{
  "model": "masked image model",
  "dataset": "regions of photos with short descriptions (Visual Genome)",
  "train_examples": 203450,
  "image_size": 32,
  "crop_scale_min": 0.5,
  "horizontal_flip": true,
  "color_jitter": 0.1,
  "method": "mae",
  "mask_ratio": 0.6,
  "loss": "mse",
  "encoder_arch": "vit",
  "encoder_norm": "layernorm",
  "encoder_norm_position": "pre",
  "encoder_activation": "geglu",
  "encoder_mlp_ratio": 2.67,
  "encoder_head_dim": 64,
  "encoder_fused_qkv": true,
  "encoder_bias": "all",
  "encoder_qk_norm": false,
  "encoder_parallel_block": false,
  "encoder_inner_norm": false,
  "encoder_drop_path": 0.05,
  "encoder_patch_size": [4, 4],
  "encoder_layers": 8,
  "encoder_width": 128,
  "encoder_positions": "learned",
  "decoder_width": 128,
  "norm_pix_loss": false,
  "decoder_layers": 3,
  "init": "torch_default",
  "residual_init": "none",
  "optimizer": "normuon",
  "muon_scale": "match_rms_adamw",
  "lr": 0.0017,
  "momentum": 0.95,
  "nesterov": true,
  "orthogonalizer": "polar_express",
  "adamw_lr_other_params": 0.0018,
  "steps": 19800,
  "batch_size": 128,
  "epochs": 12.5,
  "lr_schedule": "cosine",
  "final_lr_fraction": 0.01,
  "warmup_steps": 990,
  "weight_decay": 0.04,
  "adamw_weight_decay_other_params": 0
}
Rows from block 3 of the encoder, named by matrix and row number. Rows with one number belong to one attention dimension. Each number is 128 + 32 x the weight over its row's rms, rounded and kept within 0 to 255. All counts start at 0. Numbers have three digits each. After the name is the row's rms in percent of the matrix's.
# v: attention query, key and value (stacked) (encoder.blocks.3.attn.qkv.weight, 384x128, the v third), inputs 0-127
# proj: attention output (encoder.blocks.3.attn.proj.weight, 128x128, transposed), outputs 0-127
v.49 091:168114117109122165084159139161110143133078192098155162117104162165090149099088097124149134146065182139121150108099134080104080158161123106139175169167154141103142147155109125117112154165087122096136133147181080241176104132123103136084079148118146139186130113187160090156117100104140174129107136165128130169152136126128098101114089044120098134178148210136118079148079135109118103115107
v.50 093:121159116141056190077144115121094098173161170151113096155091098119105161152131116112168131167097177101195140105144099101128092126078064168121163145100115136105094152096091133108100112148104158087190136063081161188171107126149111169125126117083091149119120068193077093122102173159100166148154159150090110178124140147112135142120140162103152149149193073132164128090145131125076124098155
v.51 094:110102129152162137107136072154147148096127112105166101174171115166114173150142110139108107175192121135136124117084092170160125147097077153125128121139054082047103126094133116076193141103109139136136113093151110148077116132181119124187215122117070155168102121141097223147152148088127125172096154139097114088132145144098104125130157135056090199122123115159173139143158148101132094110103
v.52 102:119077132130150101153065142135079112177129128115152151198160116107111071106119184135121094143123110178098149189099149142139162135132170102082100127156166103137109107153142094113088132142109098150112130091125181066174160131187078111107067149157159131119114129091193158107175129059167121085150101081158142062191126129163092118121162098141106096111178142132190161110124149131117057136108
v.53 078:082121159150163097106076117163093127143140142112152063160168128163089085073147113152172113096142118086092100113064114133156130077112097075073072147124201156084130192146151172063153184099173137175123116105097190130110145084114116169127135157126089101093124136094179124190108097121089138128095103112150103132109153146124143138133142139184166145113129151136146108143180168081122138197111
v.54 103:142165154125190096132153123138139150177097136159161083128126122109116150164076160157080155101063121134122055125145176124181106210142107135203122112149119132144135112141135140098129104197110116158104095138183117109091119114081090060175107140210098130123132149125135161098112142194152086156104089135096124178138143094120162079115080201105133159145091100085160116114142150177122100102132
v.55 098:123129137108157123085158077150179134130185137162179129179097108096079153152068137141189113079118154112148092150118122176145096066072067124105116098148147176080128171108175120086090140128182172116102098095181136110135070111127086105140086107150143090097115102148090097139165162105099097130161183143147108103204139132129141123068167174137078109180078137114178126125142149125120116103155
v.56 087:172150136140168050169113017164103094074171110157153145156191097126145117048174087126131154123168076066080136119107132135159123124165126111163131130166159167121154126116119111128137080078161132136146113131119099125153197120147143143131145091141150111124118117075087166145150122081110107079152111147123069173149129119055165163159114124124133144148093098143139110146131166160173108182076
v.57 088:118147179131121130062131108172162163106088101109140188122172133093159099052141093103154126088206094148151139156081134163116120103066095107187150150182139139167097131145157111093173114095148116141124160146149093167112200112182171138120082128138072111125105134139183153149122071084091113092123157116105150182115053089081153134115152114158141119084153118148170109133160142098122126183141
v.58 096:139112067219146139192100159093093162137130142073141120054099131117146176151105161109109147145165170118110153100103118117119159086106107183058166138104107110147104136085088105136081104109129145114216112113144142147089129121155097155162145169104107097144086129132106127084120156127140101179112145184163177115163120135145132081113097095162045110114169136122154174162107062166126141079112
v.59 090:170114184095127132119141144091120172131125123132105139169138136166147125097147176144129148111120164071043167168155153170128070132065142176133164086115137141131112167164126136182155175089173079091145095149108095081184091126112107129125163154088120140098135156103134129150111082177118114138138146166176062092166150071057117089081157158123111150146095205091154107190121129145150123096128
v.60 109:131139128107082113107088146133151115070107167106135088126212168117100179072120055161098150125053137151138116149185162128088138160150144101105096108141141131141121153179148122128068130208076163136088169166136131114129093136095078119146176161129164140160169120139085068125098154116147159126103095086119134189096084140150161134063112102125131107092122143149143158167144108186147110101059
v.61 107:099134159131120120129122149150194152127100130101095126132119160116146115188097056120124142130125134129164132108153072138167094167141101163222137135127109139123122108141058144131131120083162124087118105085088127082168107094138144097142131164133066122071137111172113106120109110192103103149170073202115201120054086142191135150162138158113110139114147142121095131096193220107127112121159
v.62 099:135087191092131121075120145101118135136115103110145092160136181147154131054085080103147039133134166123130158112116140096104080136121192120159094099111136171156143123128167148132084175139177115129123139115132107107130151155070108131089108133138176160148125147120178117189203045137093128081099117102104130094129145092092147132110083175098109127196125184164113080072167161104152117118169
v.63 096:110137160138110122103151143079094149173147124148132102167175100144067135118194148138122152087167168049099078112081109129105063127094128093128070102142128072162110147121180098159113160096126108103115132152087178131113132158166095152180189151098140174133141149118121143125102151155150149137107147152150117120160132145057145143085087117130128121121079133097136216139194111167102063194172
v.64 108:105101111175097151156105171116087127161105127101141136179085163097155107078193183082175160096122134111115113092131111116107193110180139160097128092154170102125140131160122119187145155099135131133151081125186171136181098093095112117100099152175113132109092116096103127080124132027136078157116093136144093149098128158166129153173097082132131136120115171155127076039120110123091117185163
v.65 087:105116196142090082096175087082163119126098101097095130118155107089124100132078076066118131094060116168132173116129215136117113162156148127134083077110044158096161134162127162124128147186135133175179130159186146135138144158110137141142127098179092111126073092160192156135139128177134141110181076150099120144141158118122160077117185157127153059151136128127147121162126147143153134101122
v.66 106:142199127148140188160129110166146090115160181131115138145129113155143060126138128187147120096172173096102070107173134152121151107093123128141147084127135167121132103118111121093154098136174110155075150113104124136082115100089114180109054096164086124138142148122134168145164136081182129107169205062130044131163160147138148139119080121141118174167091076182125073115109113091092147161093
v.67 102:180101138107124129115107135202121117132197148112129103071106148044108083116111205166154133107125177133098098133162121183188154099124119106134104105123156151120134156083107145098156142152112129106131126118092134120156110160122062044133098188130088146107113131113193119091106114129123162106094113095115103140066089132210154142156124110123095151145134165109169110068132157167101117086207
v.68 090:118226104148072162070172150153098122117144039092108139058128099141108115135134144167113089061135107130106160147154121098128154115103129122126151152129106150152126141154125143136152092152154091125093138156120197137129182153167128190151106092181170093101149110098147161154159154144148072078101130099105095153124150078113107071157086080145101089091096109125132111126094076165103166079183
v.69 105:047115098164151147174160177122132153141121167178178073112097108196126142097161117117154091133160154127164101083157069120085117067154114201187179173116122146108067129109096138139139088097161123103148114146149168152137123088179119178167147114159132168126122140072121135145137104118142068107093183139142124105140181155107132105144120057152186126105095128134134112148071084073136127144128
v.70 099:121132064126160152100151124083078155110187187171176092126206103138113183089055121122152119110148124129116087126120131135096118119114081155153176157103128080116091214117121147094134179132142137111164182143120078203086123063170115127142151104125127193111105130112135111123115164150114149128101130118155115119125128195094147072085132113107109164121158098120176167147149083101173113120068
v.71 086:116154119182147057135145156134187136099167075148073151092168045099089150143098134128155126137104102089117144112094138155106091140171137162128090100170155131073110138171142174203123202154133155152107162135125133144167147091144128159102163088101109128154147153101159116084124120123128189128138059110168116092100071120146159160108142129156094118046134113133110220118123114138114100159086
v.72 101:083137147130117111125184113142088173133107081096115093049095174111163126119106137085125103154080148167122150142092113082172163093195159112146117150115084074111129100131158176180166117156103131204134141122084187102051189166149127074210172132106134116136080101198121122156114112136128131135132105171127138088119130115133054146124125135132127140213142144131129164124131127097129147127145
v.73 116:151081111077096169136096150140076163136124113098102110129174188193150154100127135110138140081131082189111128142172109102084165140163165144147114111106130174139121144121131150144130148159130096158156125143168110148143062126055147097118053117143180119118094168132142053110130144140129134115068081019157090163078153088167134076144189102120127132150124132087133126119062134154117143158132
v.74 095:075134081106125124183159146123156167121159169161119110177132141173088150096134114093129193139151113133091133156098142138085155103126097109195116153140160098172102070085119126163157120159118077123141127110116093122069120101116126158216135184127125142151112181108057084104090122089121143117091118085126170139133103225132127095137139095120148077116093072129083147129147086081079127190123
v.75 116:124106067155148161111110130128086094137114142115094152109158144100174108062095093136129114141135145114173147133122144072110157127137134133092121217127138070133116113135141132094150133119121167113108183120142190188098124163133161121196158139063143132131132061145091122154178159105046068127157123169147182140206197133070135135084107081120118133099143090104153167155125121070135110097107
v.76 094:101070103101132139055107102102130190123110107104161100120125149143142194110117118098107110085132151141126127153104091146119085132098143134077116105149189172112127169133150114074068166126171133094205121169089096167096103204150097107104143125135167097070122129088196151155158093157124134117099108123110123174152193071120166084093147128143119142066148164145123112167095126208124098111104
v.77 094:094119152117064201133098110103119106193194173127105092129143154156180114077159120094136161085175138141129129078151118095130138096100144144134182126130111100139152185164117135136114176103140146060149099129177106184120137090172129150121112099144070185098123181111113129098095149081085102150102133142176078114126172173076127197110152172108130116150135122117076154132063157104131138067130
v.78 091:144184079175094113111079088124138162160123098124159107216102162080146144128169193091155107122125059091084141109111140126073103088145144187134130139150136146096145139154129126156121112084149101183148136095123089127176120151154086119078127138145080121080084101147144129169110127074139094103127143188185112214075104142125150162197102159147123161133151127101122131160186166102114117133162
v.79 096:111176123145143112114103091117119126141083119171164108158088110058094114102140204139133090096106139070115083118074151146165129128099150126138102094123165119132168098161131129155137129155140139195129114128055177130094112187168070140136155151163124127074143125144146215144149099085113138063188144124137105209158164128087111124093107174126114176081140095117164097168171147158089083127132
v.80 088:142167142175152138181108167113180090130152149108098123101137111116181125096110151137099149098082142118184079123066141137160150152202099079139119143103067085105113112116112040113130134150172127115102124086112194110156177092096153124208110154184092143122141110096054059181110158094106139111094116170146116133123156124138114127159158148092168129146179099094148102101127099156159154109087
v.81 109:162092098095135135107127162133133144120096079086098152092095158137198078149127088154096088140117109130147117132136143160096162118163105139048077140144109194145117158118155121111113125141101132137182171173199160150158153153112181109097097150179162125095141079174169102115146077148139145114062121083135094134108120042155119135164185084144125157171147145143081078057117123153150160103149
v.82 095:143100109141085235082115098170129178121157181054132154098104141060127136068101128133140134111151162123107114144154131176136169110120135156129133116148121147063119172140118113140148174127161065126153113116098180149082145169116143137187096119126118123125034116136167111120132102157168118068178110109151077163086073121169154163151102107167110150151150138137170124055119146089105158129122
v.83 093:148124165155114054122150139108136148113170129177089201165106119139118148127085130114173066105110103151156116124146117127133136122118111096061170159149169140073124095120129199077138151113146134094146134091090149111117092133107136097132124087085134174141199099086120142115160153069079132216129131168168116084139173161072098185106131110156087139124158148148057154086130160132106114058124
v.84 088:080105107213169159131159103107147128139134090132098102115146081108181110173132091062115145150167135089100108048120094172089150128176115174172163170180117061118116161124188167127123151095130103151132141095121091160156099091176144123139135119189108136141096130064178113110122096101126117123095110167128097108144158133083130095156144155145113113045146103068130138135183091097108085096140
v.85 108:119138087159112173177138190126106144144166151105073153175139117143150141173142096144072164197165093129104159120110132136060135117118098137132123168162121131133123151132146127187153089129138096099149122097144104143127160018128148187180110140134114119115093112092111128207131132073153083116139117130157102086154158164131083122158111079145094108155168050125059160088162104091117101175108
v.86 112:185111129163178156113091073118216129127116166127181167119102142101154139101073141056130106153106124113162141097048139137142142120177147157123174145171144111102115132113143108093112204114149136128099108120078128161085170108155123062127103138111117139105126085151124118171129086110110167104132154143109127151142103060071119202124131138127041181101160162105131107093124157176178150096123
v.87 099:174115138131102070156112127154105133101119104107148170126102113117145173131152075136092171138110159084091216139113090136190061172110110048077121145147172146078133161140163100124100151150132143062159120113117159073233178154074153113160150145133140117149106092170109188130138134136144162194148074118113112077120104130165132098146128131104156129109118145126140102078094138089165112110112
v.88 107:079150126146189092129164100139092134133190124176109106091164140144081079120108152108181069116153139132087066078168092111111095084168144182164184120135092120132090134093133179088153108079191127150087164115109159151134158121160063119154131101092108143139131110071154099181146144143136106126102141163161126063149186140117113099158118128139129128114123130155165172143194102073119098094189
v.89 090:120185191078123134138122133155198143116087146068126115095114131100093110160198124135126141062151180050108166143104084120142095090061178116144083147114113136213139106147104126154141136121100149104029146124156151157151162127141107147115146137126148110098123158186100141115122102171112114108123128083108178086132096145188122194129129157130097123117071118121097072141126186158127131142154
v.90 106:113131185181132113125171059177095138066155152098140157128102166099171200117125087125082115102121141083129131104112120151113096144115081117152129079111114105120146174113160130138099169081062102168130160080123098150062125179094105097171129128124113171132081175151133097141174118197133129150160108195111117161108086170106180119120065199110144169141123171095117096135169140114103128138098
v.91 103:150087089111143189117124205145132080150132129096096088086165169147195141157107167110116124169155093144154169111109068104138177078106124167120139177195150107102148129120112180208163114154116204151075123166141128157145072099148095103124127164082168156098145111117112122068113134056113151114102117159119080126164136129094126135143102118141097113092117093132149152144114146189182093147149
v.92 108:194108128116106125113148104185171164104139120108130167106072146090155123175134080117131107096050140094113171116087149182130096171132110082100099077107134203085101115098146067076127147118114105102152152124126116169140145115085164126109137131187107137140081114152186162131164070157125139104147099082114166195083121066137175058119132154146137106132141144085168099130118097102186143164118
v.93 094:126175170128117107068146141146141182113104041068154067085125171125181111187145090138143107147103136077119126096129104117123109166129131108130123112122113146116177151098198158147129151112113155149086125132120091151152114098172114106045149078196141118139128147138178131108106077121163108130119104161135118142121144042100119119155115162149102153115128202085104130167190192163137099094177
v.94 113:127123134159207104136122188079116139094118105117159105076166096114074223091100136169132114157141098115189088131123100093082107207160126129141116214099114088113086158092136118134124175134162104147113174134111174092158125113117122148127156087149157132165186115103104088143158123137144113150073109179106168127171148118156090160128147064096169191081162123099159132127137116155100120132110
v.95 098:097159098156081175163105153199129127137178092074111116076170130103161094138128186148102180129103145101086129142126160139163145101112165124095118089140214131151191147145148128165104090117141089113093073144153101167103117183177142153117119135160157072117135185123164081152130118105121115141134097149140091125111120134154125115166118162154067041114112173192094129131135087191073152131127
v.96 085:147119143137096069032125102124164182099141122152165132072040146141131178110125106103160104126123149153133119099125174080108101119126132118154060070142127137125168111118173142119104141126167131148108123147128199130092180172146166110134144129103166052136085133147139086129120104069143075076172128133135158114170140091103142190151127062129077117158124175138117159132147174119084152189126
v.97 092:131130077121118091126124119174151129168147096123119110133161084124184088025094131149134126181129167088134122136117170126173112160121154136116072125129137127124129057096110073159124150143163108160111127129096147194116129139129188139120103141111118151096193132127095033103113097078147157112165128125170164212088118104167142128090121143149116160088155154135143225092163156100128088109158
v.98 093:114101082117168116088161130103100099124184124162088137103149122133114090096101114157094111139186128153129145147154128114184176156055064078115166132109181089182147129028123154104153141132177143111170123092053128108132160123121154096111174129128159155108173118064161173130137117139075129146172117169116140140177128116112151075081192153115156115131182128172136152111176146160110100090147
proj.49 088:066136102130107109129098095092121123134165120120136146123097145167106082118134113174122082124129101136181169079130089130108123174114118143145069141104129126139112101080140104164156106077197164161180144162109146049156155145059128131136123165085123097105132206098135192131130202111115137115114176121166126050115167114145153167130099185147109123093117136207174160135204105141119113106129
proj.50 092:046104092093138087185132098144167185111185116082152152151159162111154080132080187143044112099177153164140154082154104164144158152140175122110109137164128118127162141118085164155141095031161122145117118169141079093112104120140178128123135182087095124130120152121154184161141096190123112138078074098105160131144152159154118113138147102100092141078146168154172147111096133145123112112112
proj.51 095:117140113127099141208116155135115106205119127128139153131106149152176090149065152066107108096110130134161128116155136148106081104125127130186176124094163183183145168132137109155121147123180155084121112204096199091171083177145170093091097128089111066120159122151086117158074120199124107119096171096151127176148136117122145126100085078126179106121132120156108139098167102177125164160095
proj.52 101:141133169182075125076147088112115148108106152160123060110150173148125107188148065116100136166147117090095123141107178103090140110112082090101195137111135162115187148134143146139181142124143150098080120166174111136101127093117132121156169119176098116132193149148125082127134120140098199088141162111069177110176131139091152157146116204108162134134063082116089146119107157129109188065133
proj.53 088:190123072118091133115134099085177160162067119104154131101160066081156175116103145136089140171093125119159164101155141093104112139116161142139170115140072165118107079178120101106151070109146090099083109158160042083125145161168175117130105080112164126134089121161126105147121185098154127093097135129137137102148163151054200072123129145116171148167150127131150151132074098190135131100142
proj.54 107:134097106136119184148072175143141071138131120121063150135124105154140125127179138071126121152137167143131157124122089140119142083121079137091130096075121116137113130103171172135144154107108139141163094159134133138188102152195135112143206091081144118138141111105135127150110066131181144125160104118114085201100087184127092172115166072135072084172120104164072139156157117077157200187164
proj.55 098:142113168174015095212118124100149123161183147091097128111149082111162092110129143089101111146134123104135188111073109116116131169177112146138086146076119131187080104131109147172151135117104125069087141153093109115090112080141146157107115113144129130103180094141159121178093086145177171155136079114129164159117176150090138084138093090080190109155171115171121107133139089153164111100132
proj.56 085:126103106091135183138192135116132211148043109057120130133110119141084119164122133137209143153145131134137166166126117139110116076098109182169171166101166101123132157097168119117110183159074088085099155144109123112108087200123104134099108127115142134145168115163133052145152124113120150135160131080170166111143111147161126101125118120170176079160160138127101106142172052138108105080182
proj.57 097:150088077083197138191094179101132138161041186142131123153114141158089101157095151143152162145080135096093143082125103110132160135148135141135126064126168143083136108101123124110108103109166136064118095127121148142172144150111115129133082091112148154092180142119086080131153217107180138147145140161116107029109124105148144148155099117134179135183113118091074168135177112159107138101099
proj.58 099:109137187126108109125197173138171152153124137171161134144138074185213061123125109067120089075106070195173100129177134174169075099161164106149143144137118168119181166126143131147168088129148150150106138117104110140145126106089102118082120133134076147108145129116091143150091137170058134126101086153129079162078178099108103156103144101081130170106099127118131081120102172111126097150090
proj.59 085:134169058147140111068159150190160115104129113108094149120114087136110133138137124121174159091202126184169068097100123141122154139129138169143086180132114080136121134121139107137137145219096172085164111154108208159061156127119143123049100136156100145142106104107082113117133113116156142071125094132111154078108129170168131143166093125126195105100128132203128151089164123178128119147164
proj.60 109:085079101136166203167115076097122120118103104150091118122036135135187081158170139102171108092098099152145163122099116148077112163104138080127144104141058089167160127082130140120124159114134105129154129144129092098167111098079205132158098143184180137133080117123104171166163077114130162145133183159183074144126100132115127143107142159150103115151107097107137126079148169087124191166150
proj.61 119:084154109101155131161066142172134090079154115181129195102164109110114182129068166128066150092127144192109131117128139123147170123044119118050138099096140075117086115078123113131083129171080136158162188162156119153144191135139152132149148091099163163088117104146140188109107122112117123183114162118144105147142129073165120155101126079129135140114153169157109145158092080149097187112141
proj.62 104:154143089141111118123115135143106078059139099116169201134096129119124112140134148172119146192170085139094171145086135129088216121130042127119077117146103057128069128139090100142153112193100114165065124092088116093116163129171145127108134142140127099106116169096094130116120169047164155139156161110133121110124110134114120079169135150147139105102114101137150140122187040164113183117126
proj.63 106:189094056164116142134145106163190123077103114128098142100069129137166100146126112087134119140130109184155078115136166169135116134177170176137210151112097143139139092160107123121143117129154130115177107150106127107135076112109151099070115093134119109122115100155121120114105114160079145087164100119134139121155189152150185064129191094093142153155153132156140045091092193186148188098100
proj.64 107:143165166073110134066166122122125125123099210140106103109158101143075137126119057132049121161098114123198140112131114126141133143107139070146118147142122191119105114116160164114106163126114140140136199102103104161093165169155120097152109113109139130144192186106143108152135127169112180120126167121105144085178140098090179110125163197074086113144080144101148175194123154118107094056132
proj.65 081:086091082127203137159039150146082087115151089155192096168083165078078159140150185152126130178107151098127088124115096124104117095083115105137127179119110090071142105073166102120188112086097099149117141145140128140123147123139180103114177208149164153169142179084074085140108122088129148135149127077144123142126079126142101133083088104166107151131132143095131178103119142137133168142137
proj.66 103:173109098111057066138141102122104200122090155079072181105150140095093137168143068135113139142114100105132181150081150116109128104180151208139126185138174121149132113126170069147131116132131093116184110109123135141141132161165097105074110098132172154120102094138157043130146128125122137094108054171130220117111122152123157131170153135129180114098135176099144130137133104134144088098174
proj.67 099:112126160108136120135111141089126098159113121109015155163123115124130146138172048113119113179092081084166130126085090097112130169134151144116169094103070074150120098143155098156098134094167169248126116122142116119105150142167150160103179092123143101129147151154107109146143153182113140140175113158138118126118206108093102087129136179139053123157139111130133141177090161101150130177158
proj.68 092:157083172097153067174143108118150126104160234121131111160125162132111123182120138145098111129127148097126122112106195154152127124170184123120133154130197078091171139097152102138126162073085142089155101112152063123121069106114131113118108162110087186132099136117136090057116135176151142161158125164153120098139104104204113161148140131112129176171123135117111117129130166082145024131090
proj.69 104:186133135131071105110150147186179165139099138083098163158162124083135139167078139163070157082190101121096178089118170152152161147114098085125105123141165158133179118162138083131109153141116132074111143128161111134081132147150108059097047121101141147108096103171128088093081132145130137116187110150137168144175106136153172140106106112059089189152123129164113149137148127157096058080106
proj.70 100:127082124144098064157122120160212170107134099121128165142127065100162106190145171130156109077164120148105177100163079156146125148129146137151114072108128169152132113140065113125117089167184155115100067108120143046121109134114126133048098124109159074120123092157119115176135073117138090134155102092104133168159140072129134172124126092118136145130153155165115129100087117157033154100162
proj.71 081:159109079084172138182109085123080167127138147142131094118141151098124135123118128182146124104138165148140095119157125121147142142146120079168128160119070107150171132119090156073161080121133068090175079150120129100121111126105102089091139150171146139098164118173089166151136104174112100131118184110113219178128165124079039130133132161122099133156162161084125079128082183142106179113218
proj.72 107:147159119120175158091128160149123059154196065088134096174059111096105151094129150142158128139131121104107125124175145176124105130093120169104152116081129124175138138126162078135078136067142167082135157095083130133127062155126206146111161141142116084133143167059109117097114119140095142149155169119182080193135147079176163069101119092104080136096102128131181122113135135138165075121129
proj.73 111:064112159120092113133138175135145067139171185138135110159122109058102130148141104117107100141125132134151127099108083108176151130086083092140118108155133108112104138134093119137159092101072151157133120072149121173158202102141114159170155144118073095140131141071165141150165124069147186139131168123027114112162091112088149153174089203143100101103137135143181177171161111089148158103168
proj.74 091:164132155142109171081120176145101088082108126134072128129149061100140113148113096129144083090177118111152063096134171116140141154164124177120121104127071160146126161198058120106073129157129159072114130127143114175158142120143063096071105100131126098132150114140199159205193113117151165074135135165083131192116124112143152144121113167160094163106158142150153126132107093185154142112173
proj.75 124:100159116134081129088229142123183128160131105139185119122093126113165154130083192104139141103179111117127161088118094191118088109167119147174131121129139160117176165091118114112110094100149143115104111112086098057137127180112128115078108138127158095105118173142141177073090131177122110127101167099150116094100080111157132177122122134125155197105080207152085124137193135172132072138100
proj.76 091:078106170160143105181121173126184157151148166172152124177093130123119095171120150139159147158062109132110145103147106158103139133137084104193114107115128096123105108172101134177185139181081125142065108107145177099164150056121157095107123108111065124155101127134046155092102181140138106119162157111115139039128086124078120133139144147098178152181118079102119160110158138076107142126092
proj.77 098:119100100102130077114180190175180177096106183138166145148125062117106101151081108120090091167124129143126162174101120151154150140152125139137068162140145133131159120085131149171120108094114121214111125120076121096145095166125087130134095193085209080154084095113154097157147104112171181124106117103164129160156144112159196075113122134071118151144083158119183151151166129154100119120151
proj.78 095:138089141101121194107122114096117133099109214133103140087139125119103149153139119134104077157039206162203155098128072118160135165081128106061094119140155176182138125095118174087120197164159163142130123131110141073057144088147158098151101105133132114124177147125153116136155132169079164168096142113092146136152134125094098124106175074123111099183119137129189126088106115134129106142138
proj.79 093:137098160100122183112170105122110174118171109122042131088097138201132173160132081127173175196077106119159095148108124146106107120210122163128114161119125116149126105091136135094147171121161136133102115143115169086106079146120210083100113112109131111198109144132122055155113161165168106171106116122153138080136143149153147116174183105126134136203106140128117122049142136080131099144115
proj.80 083:111070101130166152111182114151140133106124075128159121140105152096072185149134101134114159121188073114054143105169078120074080096098156143148137174104119135095158113090179161154097122086118183112118150148119094158113104164143124147102151078107170125111118123136211161061162106169155100136163125124150167158107126163138111147077116125158078071154111174197089172152108115161145178135151
proj.81 118:106155185144129128131103110102128076194088156116209087162138175111066152079174149119125132151112139124115156134177147068137143137100140053120149077134186134066127111151146117156137129124134129151149114087128122164134137138104121181158130109149088141147128153053099134084144185126125130138194163154096139051180100157138088129105102189139114068099135124103129189192151126118128125123072
proj.82 099:124128076127123027126129196101135135113154127145076127179134145101092100170154141126145102196079130115125126098123120141110126147084126162150118115138152085145138106147159140118111097148141156139147105117113147107095048146151133102044165086135131077091196125127126124105113143152045162139155159114111196061170147039099102090146146140102112158112090168135131154172163177156107129130168
proj.83 084:099168141125100159128138110158133178117149175100192123096151107129125069155100128144065151161168138114115164157067158132098111154187103195132108136123118139153147199101133076210141097138133112105085127147144091058143154071168133202123132152147082102152092111157125152091074110187158089052133161096110152148162127092105124106119102129077144106109109132111169122175093116155111080140123
proj.84 076:141137131105018087131147140125145140127117157177144116092104106111060179081096152108129094191135110129143175138110116072174153120070107102122128138079161149146179125141102161128095123155154113099111125138117157056090132183100100101105109144120141108125173157145105116177118114146121158119175089087184189197129131148184114161051119086074114148171133134174102084105106139161101138111125
proj.85 120:186127155132038109071135122136133169039104179187179119112158116092090145119111103097152069085133165124113137119130165119165152134143156188094124143125159148137148137106100131116093134157142115075138136119125099127102129130137031109099095115188127143124174143122138123089176117094152186137105152150108166157178122138144138127067134200126130124066084174158175118163075112138103153087142
proj.86 111:061097103133098112144159112141103165127139065117128134119137122143102132148125132196159121151091132157080132151155087155090102157072075165166080102100137062110165123125140160155165094120127144113108166160100175065141057135112184161094157087116156096099152144120112189094144182173150116151159134092171120091141159115140080075131110091069180094164134082171123155154162127088069133151110
proj.87 104:067143095152173143091152146107122130078127084129182061148133183190141073130130118156147141109106121171134092156184132144072152124113173142104171124119115132153114119119134164157150124136078056121121153139111110147091128105132126186122128104132146181131135200142081103079124091096089104117093197118158159086158119091122079132092113159162151090130139046105080154149160195145106194145103
proj.88 112:215123093145077136147151110142182127138148162090120177140104078057160214145135145151073147138180079097164204115069132155130180149120124134137126172106151123161142133156145054141085133153133183090119082111134117060102112114126163108106120154151115099110130146173160097118087138158142125123192117127136114179097133129124148137135079096088118126145154109141134066143079161189113086137129
proj.89 093:155086098159152127157135070090084107174099106128048114105105126214187099140117117145162172141089089174122064129136177146150173190166153101097150145133137109092139082124126083105082077119094103160141135168100097159161051165091126112156083152125150176125118117122168153112128113086125121131133174210213124132099169115154157100153152128162123134141170132102113103128144124113126116114094
proj.90 111:176125036093171132156103166065142168138122114124094095095128070162116096110131188122167128209094131205119114144151105176129143105114159174106134120104128151142114104164110106150111101192180131127120098129070161143168124099156161130069158097107098102142169081137119160131127113115096109132097151126118127132119142113192106116108191038140121093114190121159163150086154139122163150142182
proj.91 108:094175187117048116099115114143144174139155159209131143173138069160137095118095046146138102072136128171125122103145127139180120160131142090189082114110118138167185122089125115098083137050078120131157145095123122140128180210101126171171138157139101096152087140110113167205165122166153125154122117103157133119115170130146096107132155158083089141163112137144161111156142105074117125123120
proj.92 116:101090137123173102173084117071096110153077085104133072131141162116054120116151191150173124161118136131125080148138100098071132111087132126155145106107146101087149112207123160109171101155139091166144130175148140105115130108143181124095137118141123115079175146142052106098178173093139126153106143111105146063160103175144085169151174124179167138102171135131080183128130150147100206123117
proj.93 084:149130129126142155186122047059122088123127174150125109109101116142063125112139143172123120124073144163108172163161126125116124099111136103092155142124175138166139094184166125123140098111126117163178134142112172058135130108092205131193111188094093137165154125121076124154118168110130141161129121093206099119152101173190125133083175095078136093169116122135149095080096154061126128171091
proj.94 111:158132122160066159181148100167164128090174107122141155095119189125196118171100157107087162098184105122056136101173119121145108111104113138113188122148115188132164117112143146099156089120132162023093117136143065121125158105126140116149127085111120128084151119174127170075086164188120115154168145152153152182149112141108128142066066096166121070171136127155088108155106122097137119140124
proj.95 097:170108145082178126134159168099131105120119220142097118143100100123101157125148073098144074151121112140161123117157130131132162138174117116138092157105119093114127124115116162148114197130085153197179130115093169148140155131054086099124089115113114128116160098120100158125178138102133190106133144112140155102059137082164135145157157160108177213134067099063156108111069169085169093123167
proj.96 076:066123099141186207170107136114144106163106142143125134203103136068096078166105194151152097114076131131142099108138087188151139123130086121156132164153151152104098125193150116141197142161119148125115175129130105133112060102109148118082136152121120109135184187113127181107107157219100152174105164107164118122125084061147140132113125111103129177115125099134173088143131112179148084124131
proj.97 100:143101128108175173142173103106080105090122153131097146123118175093085116158131133181142108118177139163132125102184110159061111114164123109125168147137095122141148172160169186102119096158143158116165096093108134096142135130132097102079164136110115051131091117146133240151174151202093115126102119128093122072123157133120068129179126181150121110138115187134157132173145152158132177194173
proj.98 086:157159179143153103121142162125152136148147122127168124108065107141163083130148180080171173160159168107100146171074118180124104076177145173178126149115077125115101176178184118168161121162141170155114135138170144117073113122151082148124129151108102092129069097165094068210148151166188115131144064108139081111085131153118150142089087102115126098060098122108108129137102087134099139142105